A small contrastive audio-text model, trained from scratch: 7300 steps.
Rows from block 2 of the audio encoder of a small contrastive audio-text model, named by matrix and row number. Rows with one number belong to one neuron. Each number is 128 + 32 x the weight over its row's rms, rounded and kept within 0 to 255. All counts start at 0. Numbers have three digits each.
After each neuron's rows are labels from the 100 clips, of 14848, where the neuron reaches its highest value: "top examples" is what is common among them; "loudest" is the band of the loudest frequency at the time of the peak. Only what is clearly more common there than usual is listed. The data: short read English sentences (LibriTTS-R). In brackets: how many of the 100.
# fc1: MLP up (encoder.blocks.2.mlp.fc1.weight, 1280x320), inputs 0-159
# fc2: MLP down (encoder.blocks.2.mlp.fc2.weight, 320x1280, transposed), outputs 0-159

fc1.133:191088132105159120161147153058143202130054111116107099155079115133114111094088147135133111112099119041148123076128116154061042148188117138136189149165170133142187150126158157188164111131069125126146155131135122127180168143092110132123087128106175086145097156137094121084173135119101146102140141103080094150162058152141114145140139148157112146142179178089114086122085060155098130125056135139136089166108131123124072139117165122145122081099135118110116108111113127178135082125060157
fc2.133:121142161138082034153113145112068136115118119165148156108130139141134154129143091163167061086078128124140127112142100115175128094115126134150094192088096140127139119208069152092088140112135118131148097145129149154123150130137176135132160164113161088071115109098092107173096078136085122144092121123203132124101118064102161116112099186114172157143105074161097134147108152101140093138148143162114134121083121155095157165062199131181124142145100176154133083182090125110140121110117142
top examples: voice: male (73); the word "the" (55); the word "to" (41); the word "of" (29)
loudest: 4000 to 8000 Hz (39)

fc1.61:088151102089129109127105104092164164111160147151094108127114162141157105113137084120185185093123085084094110154084124118159099087118125163150088131102112170157130108138154148172143103166114123069160150141135132109098131104115207128174136132149177110154121161104115155154127100121080116158102159066173047048108093170160119071150144183082083056154149129155117109135081172133154168109164112116103139228038144085122087127105164166121158153134118142119121111179108105142125120085112172
fc2.61:127103137145149165097102110151134126171100129167094157119145121119155100135160136121123187176133094086150113068131148130144167155121133146114135153115126080110133143081186111159157112147151080131126209121139137157142118113181089161138132074093172144138156121161165134080184152132248140043125141091080162114146184167145113118139141121131097133138141178082149123132166076069148119130162133082102139146159142156100124130144064065094097167137168101150096147098171125179138110140123126
top examples: the word "was" (27)
loudest: 250 to 500 Hz (34)

fc1.142:138086159150128198143086157067117181093112100099161083064145103135100094090070092100132156170113160080156095106139116119107051182155073146179140110127126135121188135093126131177116086126094124125138131090181141120145151134070121137103094160086139081182135125136144159131128143143144100117146164123070199181141101155179108150147119084134122107155164177122174120125105126098166128098112104135067079165132142120107139107147160153106137080067155130119134065150145076151142111134124136
fc2.142:138170179098096122131186171103120164106139116146096141123127148157182131137145068169123083095119076118110137101120108116181138081151145108149147203138122146110133149209058148105074130144150168077123105110100149151096115103077148145146123160121114062094107108106129096132136101131075132148121113104242092121100144092141110139106080169137139146093124072148105140138116124142167091125179127171129121087149107158085134144096186145172117140113073127163180106153109143081072113169103131
top examples: the word "the" (57); the word "of" (30)
loudest: 250 to 500 Hz (35)

fc1.31:139100121123146135131115150070119198107087130149084153145107070125090148135088125139183080146155109106171060173078155109117105119117127054116143185142153156105104161161191123119136127181123156103163121182111187122122095105131138103125095170087151106127098165133080175120161140150130024109129134110080076143171119212162125130145110114144159168133131161107108103171114136132130096144126122138121090188113181143079131128139164150137167106073137100113158099133117091142083109103125102
fc2.31:105150083116133103072104095113123182136109121094160164153154106131151077149123151115109134123100092110176130129147127164109121171075197120149154115090104193115159148117147113149147144142100062158091112161110119173112170124128165155106095165141156110101127177128144090089108136139141115102174063128155133119148167178110173106163112155131123121113098147170093067117109159146127141039164141127119169129116106110152088131112255108104123129153135145136140084135117116156133088135157164
top examples: the word "i" (38)
loudest: 4000 to 8000 Hz (76)

fc1.646:153127126083137155126098172121171164117131086125228142109170099131136053186170143168131090090129140149115143123050107079142097058136069099130157159138149158153129112109061126140043134100139129105153146129073135125151117147079217127142111135128147073100042133174112164167102134112130121151110132155158106071126092107126150111147141151156175165153132147146101112170104144167119145062106174140139127147103136169115139171119186157175139113117103161141122054153088113144090117108108137
fc2.646:119104123133197139057141188077114134134135114117120130169163100158143134108103142113129207141116125119124149161151054131113135133154100140108143089174119173122130182095157122128167067155132106164156105137143102156141108191106119133078147102128095166124104126151188158105174125032158118077130115139122164094111153109192127156128197123160129119135122169119172131103116132158166135147137124102116130110178160121104094096160218136090120136127154114117105120091179085204109144174125181
top examples: voice: female (83)
loudest: 250 to 500 Hz (30)

fc1.125:156118149141162127137114143128102138153085161098155137145077125052122130098166167137108154188173188108161116156127108092083092139081122115110154154112137128095050165089114141125104127121143096146080098113132132103123119125076153095121078147122163114154116141216139125075184167133151118105161108050106130147151161145142086167112056144111116084114184147119057098153130117140171160150128125173091106150090171117073153198108126142130137138071101103151174109138159130166172164108107155
fc2.125:090125072054170105138084175134148136146089191147129095123122103097118125156140117085116107119103142148159085137114119110118132148111130109081159095156120156172097137103157096114117140089153138140145113147145113125112091165180170136087125126140116166129118152155162119116205124078142138033165139173111158077144157160120128019083124116176119079140130158104127107124134093072124120154138176113114148125137163157133109122153016122121141142135145081148079111101120167170132120076134150
top examples: the word "of" (28)
loudest: 4000 to 8000 Hz (71)

fc1.721:132146162102158150166133117173185156175149078064177118122152139151126092199155154151137143078123204120124094178094144116139105084184095077137150118167172171130177157155105142113129160049131118123130106115111133118129143186113151132137115129121118073156014135159079126137144145132111111058152153110168069168129112105108124105153119145157180061107127163170115117148136185157161089115132106158098090106106106158107084135121151096147132108123043149159191058170068100169190115135123155
fc2.721:099134106142194163089139117068142139113126093149076110111153191115129129110127155107149200164144167168145100152122119118119147106107121152130108086160145100109165141064195108143120071132134096129165110114063076138148126113115069083079121118135090157167138133162213138121131115073116131115135120139131185128143180112148143122140217139104137164111125093103136083134100097148154181146140101084199064155163141106131134084075209132084173122194157115117113076123201115201122121119198084
top examples: the word "the" (57)
loudest: 250 to 500 Hz (29)

fc1.55:193060151139157140139077175100160147088130092169180170131127107124085135104112161178134116140073159034144139102094150173092111128186132094166155122101181122112117163148142115114116144119191086109108144162139162140145188155119155090146030140090091132200157081084129152105143117150153125088135168092114104094103158184096089145104090165105138217098135163141159071128095158152126074106108118135116122115142154166087135166084149128109099117110147113128124115099119166173123109141142152
fc2.55:103147103103167131129100149145099096100136144166087128204117122105094042166138152066130152150091150153113110151169100112164122109174138126101091173165108132144074114147139105123101138090170102143169110173039123122126050129119150147090129142104136148131090111154154208127142123097107167065154111105083154102155140163168162120142133073102162158169101129090105159150106138135110208155134138177120152124130128135096146098159218040124116164123142122144076106123130181155145122101126204
top examples: the word "of" (25)
loudest: 4000 to 8000 Hz (89)

fc1.189:134128076026162064126124182111190113178174141043145153121148145129077121139143114179159112100069115125140081143100091130132082145104093138118095162171100131160120110115132160153151154161140153110104122125133134117138162162123145100110081131138118110161091133099066163169149064153102056107123160104125122084113083144190230135115105083116100149174143150116130137120132195120107136158136165097137102109094085147114146119103159193155121082123081106176114094103051106136069093087150136
fc2.189:157193125090162090126138130148156157175106148103153081091165119105130132070097089134109152150124128070132112106063136178151102168087120089089081111183144103196117109157116154153206118146149100150111145110114112088100089102124148065103114119107121207130172125168138101120155103129097152072133140138088158106112151143172195136131153153101114099167160135106149140104122129133180145124070162141120095133143111100168127108094239140126103150183097148129074107111099186088107139094175143
top examples: the word "i" (38)
loudest: 250 to 500 Hz (32); 500 to 1000 Hz (30)

fc1.589:188159130115083107183132145103140144171129150099103140131111153155139169136131102129119127109096125056116086062155119132136128113145111130183134144149113163099125090100141168095128155135139109129086095128133117132130112069143142147111060151100134090132106107160154108141140129092046150088157102122123163141166100148153136133108126147144125140149159173154104092163144152154153101153144138107068047110094103187087080131119149159141159143111083175144108052133069104183067125072167154
fc2.589:095046153075132115123179170102065091092133143081162076098112170157065183141207105114135187146136128179118089133141121108119141141187126173122120050032127097136158124070132076136096097139138101093084195067201108112125135133107144079075137128152041135074155142180118113114143077103130085172136120139117108076187126109132164110105130089158118133153144131125113200101127151100099080164125108109147164121080115125115115081143189157145150129095139145075074145121161122158125164096135135
top examples: the word "i" (50)
loudest: 4000 to 8000 Hz (42)

fc1.647:175150049136184079088129093095144181103086108185194095146165154118120033171071146139116113133107093100093061117108141162099058127143164168177129158151106150144153115153121110105181127156108121161083180131163128175166122134150152065090065165125110088189153135150131121068169148106111170074172072083136204118101109182129107138150138131134127140141183150132110070177088091153160131120149143144145103134171097135159130158114150154161083136125122131113081106118111144118138079113128154
fc2.647:178075158102065141193136137118114146104115122174099134134097132131136172065137093089136118182136168109159176075147186190136116153175159123119174132120152096126115114127115178098095135182160133052160078138173126066145142161061115088142177145127140133137128088069124135142127138136121151146101111122162041189107113086129097118130094073124115086114225132147171168103138178161115042150178092116134113068146149135142105115101172102142169096119128092100185118130138151108108146152113140
top examples: the word "is" (29)
loudest: 4000 to 8000 Hz (69)

fc1.124:174123137107123095109147137133133145158108159123185154152104076138129124121110158112140120082131153089055160115087132120056098136105115122199099168144103112131113125093161147171122134129107105210158145137155150138117086106095177129164072111138101122191112076149120156108159050099149125118143142023119163110159088142151136132151161147128066123150129119122172107174102131127125207121058144134069063174165184115127142138111139163149092092060128146126139097145087140180095135186099160
fc2.124:077184090109133098157136157073134125083073110100103144160106083170130063149043094094133150129136096145110145118182129155116154122102084120126110111112064118128153108145114155160148120148129069142143117131137133183142182168162144085106115102149149080131119128141125133132168101141133186137158189145146077175109090164114189156207163157091141134127097139142131138142088125128143189113080090130091091141188152135124132115169255101151088064116114205170118108117117125157114098061127116
top examples: voice: female (83); the word "was" (25)
loudest: 250 to 500 Hz (33)

fc1.681:171149102084156091148140113126180144185132167087122120142161138142098154175078144129121143119074075104094153098120080098116128109088134123147122210122131188134120123117169109119134171168088098125066142138157120105170097128142114117134034107102116087223120097158159147130222154138119140108116091084122163162115088151105123150124123089187156177161114158174103135176141113143123158129116184175053062122106184126117094138139136148105121100083123141144113093083078109090076106145129128
fc2.681:131086159107144130142172211125053099097137154119118122116131132152102160107167119137097109160132118131152179106061191148123162143161120172126125108071178121147140111149089115121150106160166127092129087155205145062107164149154123089104154107097065131071120126088126121141132160148150111158081117157129096125132144105174120125092148070162107114157149109121095192056151147116069090138150078137199133182120166117134090137091147098190131102133148120110099128120144140125110125095148149
top examples: voice: male (74)
loudest: 4000 to 8000 Hz (32)

fc1.40:172103108115146088124145099151133169116104089129127167176123092103106115173153087096138101147126135110150115105107182109134130118098129156139144110158140152082086156101133149141161162143188153145106095156170151078091060113111115131173077181135130132135107144155125150089141150104102142083149150136099141160143155163153135152074080085129083141126183129107076111102119062118139196070080178159114081116140172117095115139162109143175143135115160124091191130147155094171098135176106103
fc2.40:111123151112154136167034184140115130153108154116155136175168144048115144161148149110107137088092157136178165139091172136157129081128077125149126133146112118139109091085128078129110130108153133151142148152138142142108076132127095136111189131093118157138125142160162172106120161125156128082148098113120096082152123173170154071093181118186141121120162173088161125171191139087107105094163160101178136143141120188168094129143000103132102117158110127198158149121116118148140085140100153
top examples: the word "of" (25)
loudest: 4000 to 8000 Hz (50)

fc1.612:134168100097137121133132095122128094176129222109170147148103129140144142120173078090162105025151170063103032146066091095125099083135098154164169144136119124158102106147077180116153096132127141076144124078103105112110082099120219166162103121144102100152061162132116155123089048119074108133115105103167114066151096117124149081127094164146114074150147126137133125178117158147106126121139108102048114160100147116131075139128188148119151087099099194229116095160127119150146157108127132
fc2.612:103122119134153158120113123152128128181131119161131134145147132098125114126139150099121206144103112081124090105149115130133166160153158125127130095129132072107114115087229099166179090138169084173156167191137125130126113129154101137112108066085107153112129124185184137092176140129192127064139140110080198111144194207169167147101170107083117117164141145131170134112149106096123144135095128104093124147178126108121063102148090095085155148124216118118063180132142088140136087110157130
top examples: voice: female (85)
loudest: 500 to 1000 Hz (39)

fc1.187:158084115117141083088112170091168135127142140096178126188127093122066150057129172137133177174121107069102111166075135134135132099141111053191164115085107150148078127150124136152143127076151106166092119115110158126155101135145117076092073130124175156140175162135092091131128183080145063139211177156095167168121165172036127114132107150181136091120128099154135118186156092109177092108112128124094073126112105119091133154127159146108166137114120150104176093129126173144082126074132175
fc2.187:096154159169117136135112124161102138082171128069156147176105145134150140120118146090144137182167133107142169107175114148104115107130134185108086106117107123119131099137110197078126145102138143157108121093125147158087187078099201152170114076175093181130170153086098162145142133131142145178092126141090084158139137111088141123096108137174086125089134120107101178139112144144096125108125140142116099118125159072138119123169209179130131121099141161194155068107147118106159158125166167
top examples: the word "i" (42)
loudest: 4000 to 8000 Hz (37)

fc1.420:120127078140185069120114082115156108122131121131209123120163131112101127140127158124207100101108115090128177128132155116092123124093166092175166123163129113130127113110113100109178112109176143117167137137091138178158156140162165145122093190123107077109122105181112173130151055103098136123166082152128225106089149232100098122143078170144093125104112136147085073133109131121110136060149171143076088132174139124109084163125169182117155140131140138147131108176096098172109077084144128
fc2.420:134108158127137147136136158121079121105132135097112131165138121174140195063083142099113093181147143122124191106144157169105100132182140165103185113096141109110171103116139128129096117153144145104123068117219115092164114125072194119152162137148061143119149158083143121148143091075138128191093103097160062191142103089109078103101107072143115143101155136151135149092111140139102077102147067139121135090145140085175119147050107145127158129126123141076128138176142149076086166130132136
top examples: the word "is" (30)
loudest: 4000 to 8000 Hz (33)

fc1.645:137091103148099141093090133129099165110076131158131118148140157090094121116108124117126150062124098123133139147060166107067072114119125107163221169118181159116156122143114109104143161145124146126178108174167116096098087034129145115138109182171175140142097171123114139139135139136119102114144104136100090104139165191087108168109119164167116116151209142098111067156125071135112082093096144182137056162132118174079095132074216127122151066133145119143190110156170155123100139113093124
fc2.645:149226104085192073109104052137146178157148169088190100140144152139101097137062135124107118080072104074129152120125112197118103151104223141121134132170064169137178089130151081133191115131122129138115126107117135145121155115151188139085140205141089110094127093096119079075122121158098118134167103095105118101173133133174153078079137117100172149134156127127129097120088111163097226094137169148160101130090138133172148169127242120077146102116148131137156068121103083157175090124168162
top examples: the word "of" (25)
loudest: 4000 to 8000 Hz (95)

fc1.372:212061075132107101144060174125174152122118096182189145119134041093109131081093144124128088111140109099178145113164149149136129132146123071149114158164080163130149189083120113091135111188154161115147116124162171085161188102135128133161107174117104109124104156128093113127155100100152113078160115151091098127157093141175081145130103090116137187135133121119099068129137163110075139140142124143159098143136153134136131140083117110177117090087142117143148088145121144198094092138119165
fc2.372:087101141106143179136074139167096163078131196108111093113135154083130106167128191153116104117108174113167108138167093127146109101136123054099101119116113142182102124148129062168117185150147126126145133172046157144134078124111106160132152172097123133100101147128169205114099143073144138104129120146118128110095123206160131142124140124143157154148130105120139130118170120097113178120054176118155158100145159131106156095174000078110154173054090114151145115111098116091151101097114166
top examples: voice: male (86)
loudest: 4000 to 8000 Hz (86)

fc1.328:150073132124146156113121114125159151126124121197171122134128108151086038131114193162110108160099088072115074118083070103133082124152107115202130153163163079121133136159162124152163117107133106126116144145178148108101152132135176080100061111100131074218105111170093125146181079145077130128152150153154131099143086122175162160138105145100111162144143199155134106168114188110124140122112142096123088180106113141107162201075172137150133082099136153113122098138133139212122108156188156
fc2.328:108128150110136162145140165122122102089155151136091138124121104125161186123127142117156128145153095115053129152142112146143161112140109133113051121109095123084079089158145161120136134140105202147164128103112149109137086058155132184127132091075147127138156060110079096130107136107149105110146151075171134136185145073179125102105131125089131158178140126121139197134063123136154181164155107097143177142138164100110146150171112168118165135068118144153082166108093060085122122199166101
top examples: voice: female (88)
loudest: 500 to 1000 Hz (40)

fc1.316:210083112166088105134110125177099154043128090140182114157088109098155085107136144100053083137093140079133139125141155092109152146101177123164172199139126164123125150103120131134151155128121139139184093154093141107118161133067082120139120147141094074157083082136100180080196142107115063106165117150087182182127103129129113192082094080179092143126149148069122088077129140156151145144126152148149122122133150105097130189101147063174092125122155109103150124133134124204112131117130150
fc2.316:144128149129156139124049126148130153166163168111166119115131146059168137156116139127118152107092155146150077138133118140123128131139133112121117151142152128150062146109148088148128160123159158129129184187084106129130169173186113134098100163097122135111116121160126150136108151085168121095141120152131137066108128172121145086116089160147169129161123125120153132134241146064119135140094159122164144103115046171089115120131000117131179120129077142159082143101119136116101151065169154
top examples: voice: male (77)
loudest: 4000 to 8000 Hz (42)

fc1.259:137147150115179173093151141128159151146104121099169120098119075108087091137113101165110102075141182129070123132104104100137107075112070102132151140156172152148116137147063101083104117132119136159090109140146129111102148114128211131125064167154125077109026121174104094138154145199113104116063158085157050065100140129174089119144128123131137109133175127123059073127104137165109132147110147162133073164106177143146105148079161112183130154104103163146154028160099088181069133101124086
fc2.259:112139129165162101100141129126085098173097110154132130180165132151164116047126111159164139071130130145167070157170083136113099138118117131105149022119178101124177166117106130108133062134137126130093092137097117133115142163149095111108120132160061158108048104131123128087136137119163175151135107163086140102102183164166152142154149076149105056089156174131129101149117141130133077090166144116089122107136097094138072090173199129085146130168101118112191104173170131218112104136093137
top examples: voice: female (86)
loudest: 250 to 500 Hz (49)

fc1.71:160090150116103131130105200122100160161148150134197131140101086086049163090127140176061008148175153077129079126136129121122121155124134143119160171151087141109100133109099133131142191173171168112160139146198129115135173124105150178196127171091078100163117129092155158103123124129129087089114137111119114126134134149066117154096102124152129145111140144157079109072125174102167161143124174140156087090134174108086111131095100123074121117099088152122129095104072142119150105094122107
fc2.71:189116152100139158137069093144142128145141174145157097174143134056124129148176157132121122162120124121165114124140166098100111075108143164076156131167108132155070134118158109127105165100167127117107121173093141108145121132107163135107129131106102102127092173153156153108129129086129125115146114155151104124130147126161135097054115130155104130159091118129140125158216122087150136133122139127174171159125148156161118158106000093138134130135137124122110117095151119115172118089114148
top examples: voice: male (72)
loudest: 4000 to 8000 Hz (30)

fc1.686:183095130102148122136120107102143154194165125201159135129118118139154077122115197132101099118064164074084063115111074128149131149112090093170145155162148093110132140157161121144112123125112056148086118154190105113112158148124191134113088124124129117217136142124071164180167084093087103067160161118133128108110140145181085133158113109097100162200131178130160114114105168142111129163129127093044085188113097159117117160104142136101153094082092096155107117180136124199178118173143129
fc2.686:076165110132121128157147152136121091119112144190066123101133106130141202106142118130136117125186086174065133188134130151145171131135080162119068074121102127095109111171120156125129105127139171174173173111069132079154122058164093166169164061093154160110130096096116084103100150130164098144145122112158155141157128095144116155150126111090168129159075115109152180120138132106122116145127138071166152159145182035121101098152146121139184137106132112112088198100122049061134089195110115
top examples: the word "was" (25)
loudest: 500 to 1000 Hz (53)

fc1.253:131114114138177199145143124114107212089049055073140142104175145139082141114114165129096130157147135089193068123097126170171103092116155160164191141160138151092152124094144076130151128147157121177093090171122135153146123101127219109139094152171112072126100154167100107112154098100043113107135127085121157086156147201146157149094109152178111128117138161193113056146116123118133117094086096114159073115139105144126095173161177172107095182105147153163114112143108162143113106121137144
fc2.253:137085152093116145170147143159123149096146191106132121123107140176126156111122159139105104148150128121131149162139101161119130193167193201142154162049112117142157086171100031119127159082157118078148105125103138152159105101143092196081151140100064179163165068091167105128085079091117128163153080189130113125125098096138097116123119117148148131105122139192141127138127169085099046097190088138142167061164143150144153102123255107067113105101123120101174131140130113116137125145079171
top examples: the word "is" (28)
loudest: 4000 to 8000 Hz (54)

fc1.314:186117156135123159171111177157132144091111110126160133139125076103070125096112168126098073133110150095172100124157188097090048154137116106128144119148123099116107169102137154107152160136141122116111151182145184093190168131107118147126086154127110057127131134184115182116166168120109140096110108152092150097173156188126133167090093123168129118130168124110101112123140049139112164111116141165122107119108146157100148160110169137143093126134119115082128104125166138178101095120134089
fc2.314:097158116083135162104073150177088115124177139078132111130126141042143144161150123103160189145110160175146098169142065127124129092136126143113114107145104115151103121088180078130165148100120135152114152172076123143134153081195154101090114099135107167119122162164138161093183127097137179078142122131103156049153098163139146074145138138139155124133161159109141143109132100063115114147112186115144165115096089155109071112163055123087147136140122088144124118137123132164145104094120172
top examples: the word "of" (36)
loudest: 4000 to 8000 Hz (93)

fc1.105:133100123143136075153108075130117140164116094128188166117140103145126125097121161099149139112124137111139116131112196104105080170130139100172151109148142098064137154139125149115137141137182099110112168153177168087167189137140121157113095158175102122163056159142074160131072098091089101104156080188104123163180129227149132163085112097133125126126130170163138060106120159105131135167118127090101126185161150081133102108152165110122130055115140106118162106145155145171131116126152075
fc2.105:052147134071149131133130101131132104111140101106133156131110119121149150175124084125132100111106102171093134105109102116147169107166129125127149141102130183133130139156070119143094160161120184100147146116209146100124083127103145183222127169097124103122073179148127111163095085104106126192119097109189119143128103091159098064068127068091109187081133049152087136116173127153133124091159120199155149119146122089140090146122191162131194109138156144174155129178124119072162147155130106
top examples: the word "was" (37)
loudest: 4000 to 8000 Hz (34)

fc1.458:106103143134188185104129134089161201036079109098156154128141169145113119149106144140131139148139143136142086105142076117103071100120149122165110140183175148133187097149132102120115121100127116216127132126116111145098128146162130107125072156119139144145163141175122150115167137144119147121168123092123202108086107161113174200142169191142148114132165169165114098122135141074122118166119128153108128122164145140139113150163145162111071150129139134129147115133109133117112118079147141
fc2.458:139052118130089140136132145134104112134136129138131139119104129130110175076093124096124079123128180112141128116135171174112130189151123136135123104056139173100167086089105162098118144104185161087147105113132134093177146072099108114078169160086118141106176130145120088135109106107079153162132077204143135178146143090123142126124108124126119128117159123159136159116115150125129017129159119114119124117098148114202179098161249148099092146116168120122151045103192110117086188136123161
top examples: the word "is" (29)
loudest: 4000 to 8000 Hz (29)

fc1.477:163099113138198138130182124101148212135114140061215062143141089142093116114143143152128194148102152118159129160103095128101140121164167093128105137133197066124158142166145103149133122108152129143103177124170147160123079168178194110151137144104147091130140119181127095154176150114090090092140130101049168122144110179128144128123127158142143138128111152160119093200123128141089113134112144112151113137101095143143132105072165161179110129048182146118083111115085173140125110088134142
fc2.477:100069140135105074113120143117109092068119156123111114194114083180087177149126135113122149109160152126132148103151139138110102159183161198150134155032085122113155101128120105136091104108138126073197085150141096193139142116132156165093162177132113168068083124054066155128112101129105182124146134178139103106166114098099116104138132168135129137135134132166097119144081114094079089160122101110101115126087133177092095106137255134150114142092165134109090142124110136114096132118122184
top examples: the word "i" (51); the word "to" (34)
loudest: 4000 to 8000 Hz (31)

fc1.620:148120161083166134148095140151146122180178117126166140159153122125155109135162104094166152112096158150143069147048102107147137110095121114113160158116159171134140086139114121120099144169130109140125110168130149138122106115183161128091106105167204075151108183159103150138188153091098121073070101131188134132117050118148124099133157154112151128184104133129153106228126154123144195129137145134145152131071136162087136139153128158172127154088101133178098133125016133201064131078157161
fc2.620:123134143139101131167149161077138148104099117147104163088144141146126159113115132174108079157141123128142197121146143136080105135117118135120152104122129168094139162163102171149094120149111153100103112065179135121143172107080152120146147189145127132124109107057091029164084120201115112183138130156143097158155171067099121142099151169105125112091181102131083114117187108163098088152111083113106126135157125085171100144076000116139133083148141131073231115116127102114114090204119112
top examples: the word "i" (39)
loudest: 4000 to 8000 Hz (34)

fc1.144:139116107124125175075102092129118153138099154129125108111138128095075129121090119091111105126085167110151121128059160117095098121059139117144208156139142139085130116085100121136160127154123117164121110168127138108065156110074110153130121141160176069080103138122101140082186127108108118073141111115121161148159070201131111139087105168138126092117206139167128038161181147148098153113101160127133052212103116157030119125067153160135131096123141168119142097170093159132045102057129156
fc2.144:157220137122147076092134073126132144117131145138211123105128121111118101151096127085149101072082079177146171118158138183120117170083169096136127140110055124156152125132118109148109122135121083065141121131168111133131173103145203101080149100157121124086102099110104131081105102145102124102142104103114111118197149142158127082099156135091146091133186118075092098132068114118129167134103104182107090104117149121152138142170255087110165106147159134122126093163154127143134125135119147
top examples: voice: male (90)
loudest: 4000 to 8000 Hz (56); 2000 to 4000 Hz (44)

fc1.490:174078098126144098163137122072113159147127081131138142112121137130155037150112168114092106137134142043130139107097090098148110119171139101188115174198137114093130100093167173132235132104098140107099106120173104118111172081160081111139103110095167106184157105140124176106105123165144126091137135117107166084129134146169121154110118100099084173172153144074140046132116140086138144140116115127063107183064142169112123129124144121131158099123111159167063124149104130213090137132186142
fc2.490:147137151116128111135177193134096118079160132142057140135108122176130158154104148131154152134159109162047172156156146162136143119165138130110116100063148111154117149176139191150160090130101145156095179143172114090153120080141156136097135100135101190084127084077135122112088126114155109137130127097114145185136113120145135113152139109132165141152130172130148185123093132158159113140139144103155142138125141069154136076160178129096121120082134141123115206172120076000157103221106148
top examples: the word "was" (31)
loudest: 500 to 1000 Hz (44)

fc1.284:109116144074122149101152168092173119076135148149150098174127121115077134126106153140126197111120143116085094142121134118155119128100091075163142200122166126181145134103077128136157143136152129106158101109136107137133093150117131113112087151103129098157110128137129176137186100103053087151117152154148098121169076178185175142086113112077145089181188164145112112139108165169141132130099144145167118159097147119068140109127181146186135070056115183130158065117116112108033110085187147
fc2.284:125156132144145186075114095172112202179182148085188129097127093096101167155109152125144122100113161114163150065070171158158122154143107113123131105077126156154176108114131145183163107124096113082106076235151140116114138138166119102097083119129084185132121148145158140151135158167092134106140126153101117099173181229177154084109154154093108087150147152112106095073065127140106113090139087166119152107079107152151085120124255192144103154156099121137088118121144103127096117090197185
top examples: the word "i" (40)
loudest: 2000 to 4000 Hz (51); 4000 to 8000 Hz (39)

fc1.697:172060098110177133107129134131171131107051163145177186085094086138118107181136165136091114100115140098094119140125151101107104115130142118194142159092111125097148152120111078146133135164148121145153128179157128137167181140081121144117081159188155099154088127136073125130112108099128117168110176130122111145117062135126119163149123083109142151113184102120121062094141179156157156111094115088128090154165127151082135114114093134177127101035132099171119073185098108163092172149129093
fc2.697:113161132179120158128105145131174138110152171122130136126153117051092121132156198148072118131151103166129106156139128125151145134124115055119103123111090133142131137134135102091041174069121106141121163189111163151128104181119095140102108143080168178145159146121155099089119151100149106115074099154137091083120106131134121126064114144092119154130091091117118151090179124114165141120110125188131163070189117119083168104100000108124140159107115201166145134052112166149162112144174152
top examples: the word "was" (40); the word "not" (34)
loudest: 250 to 500 Hz (30)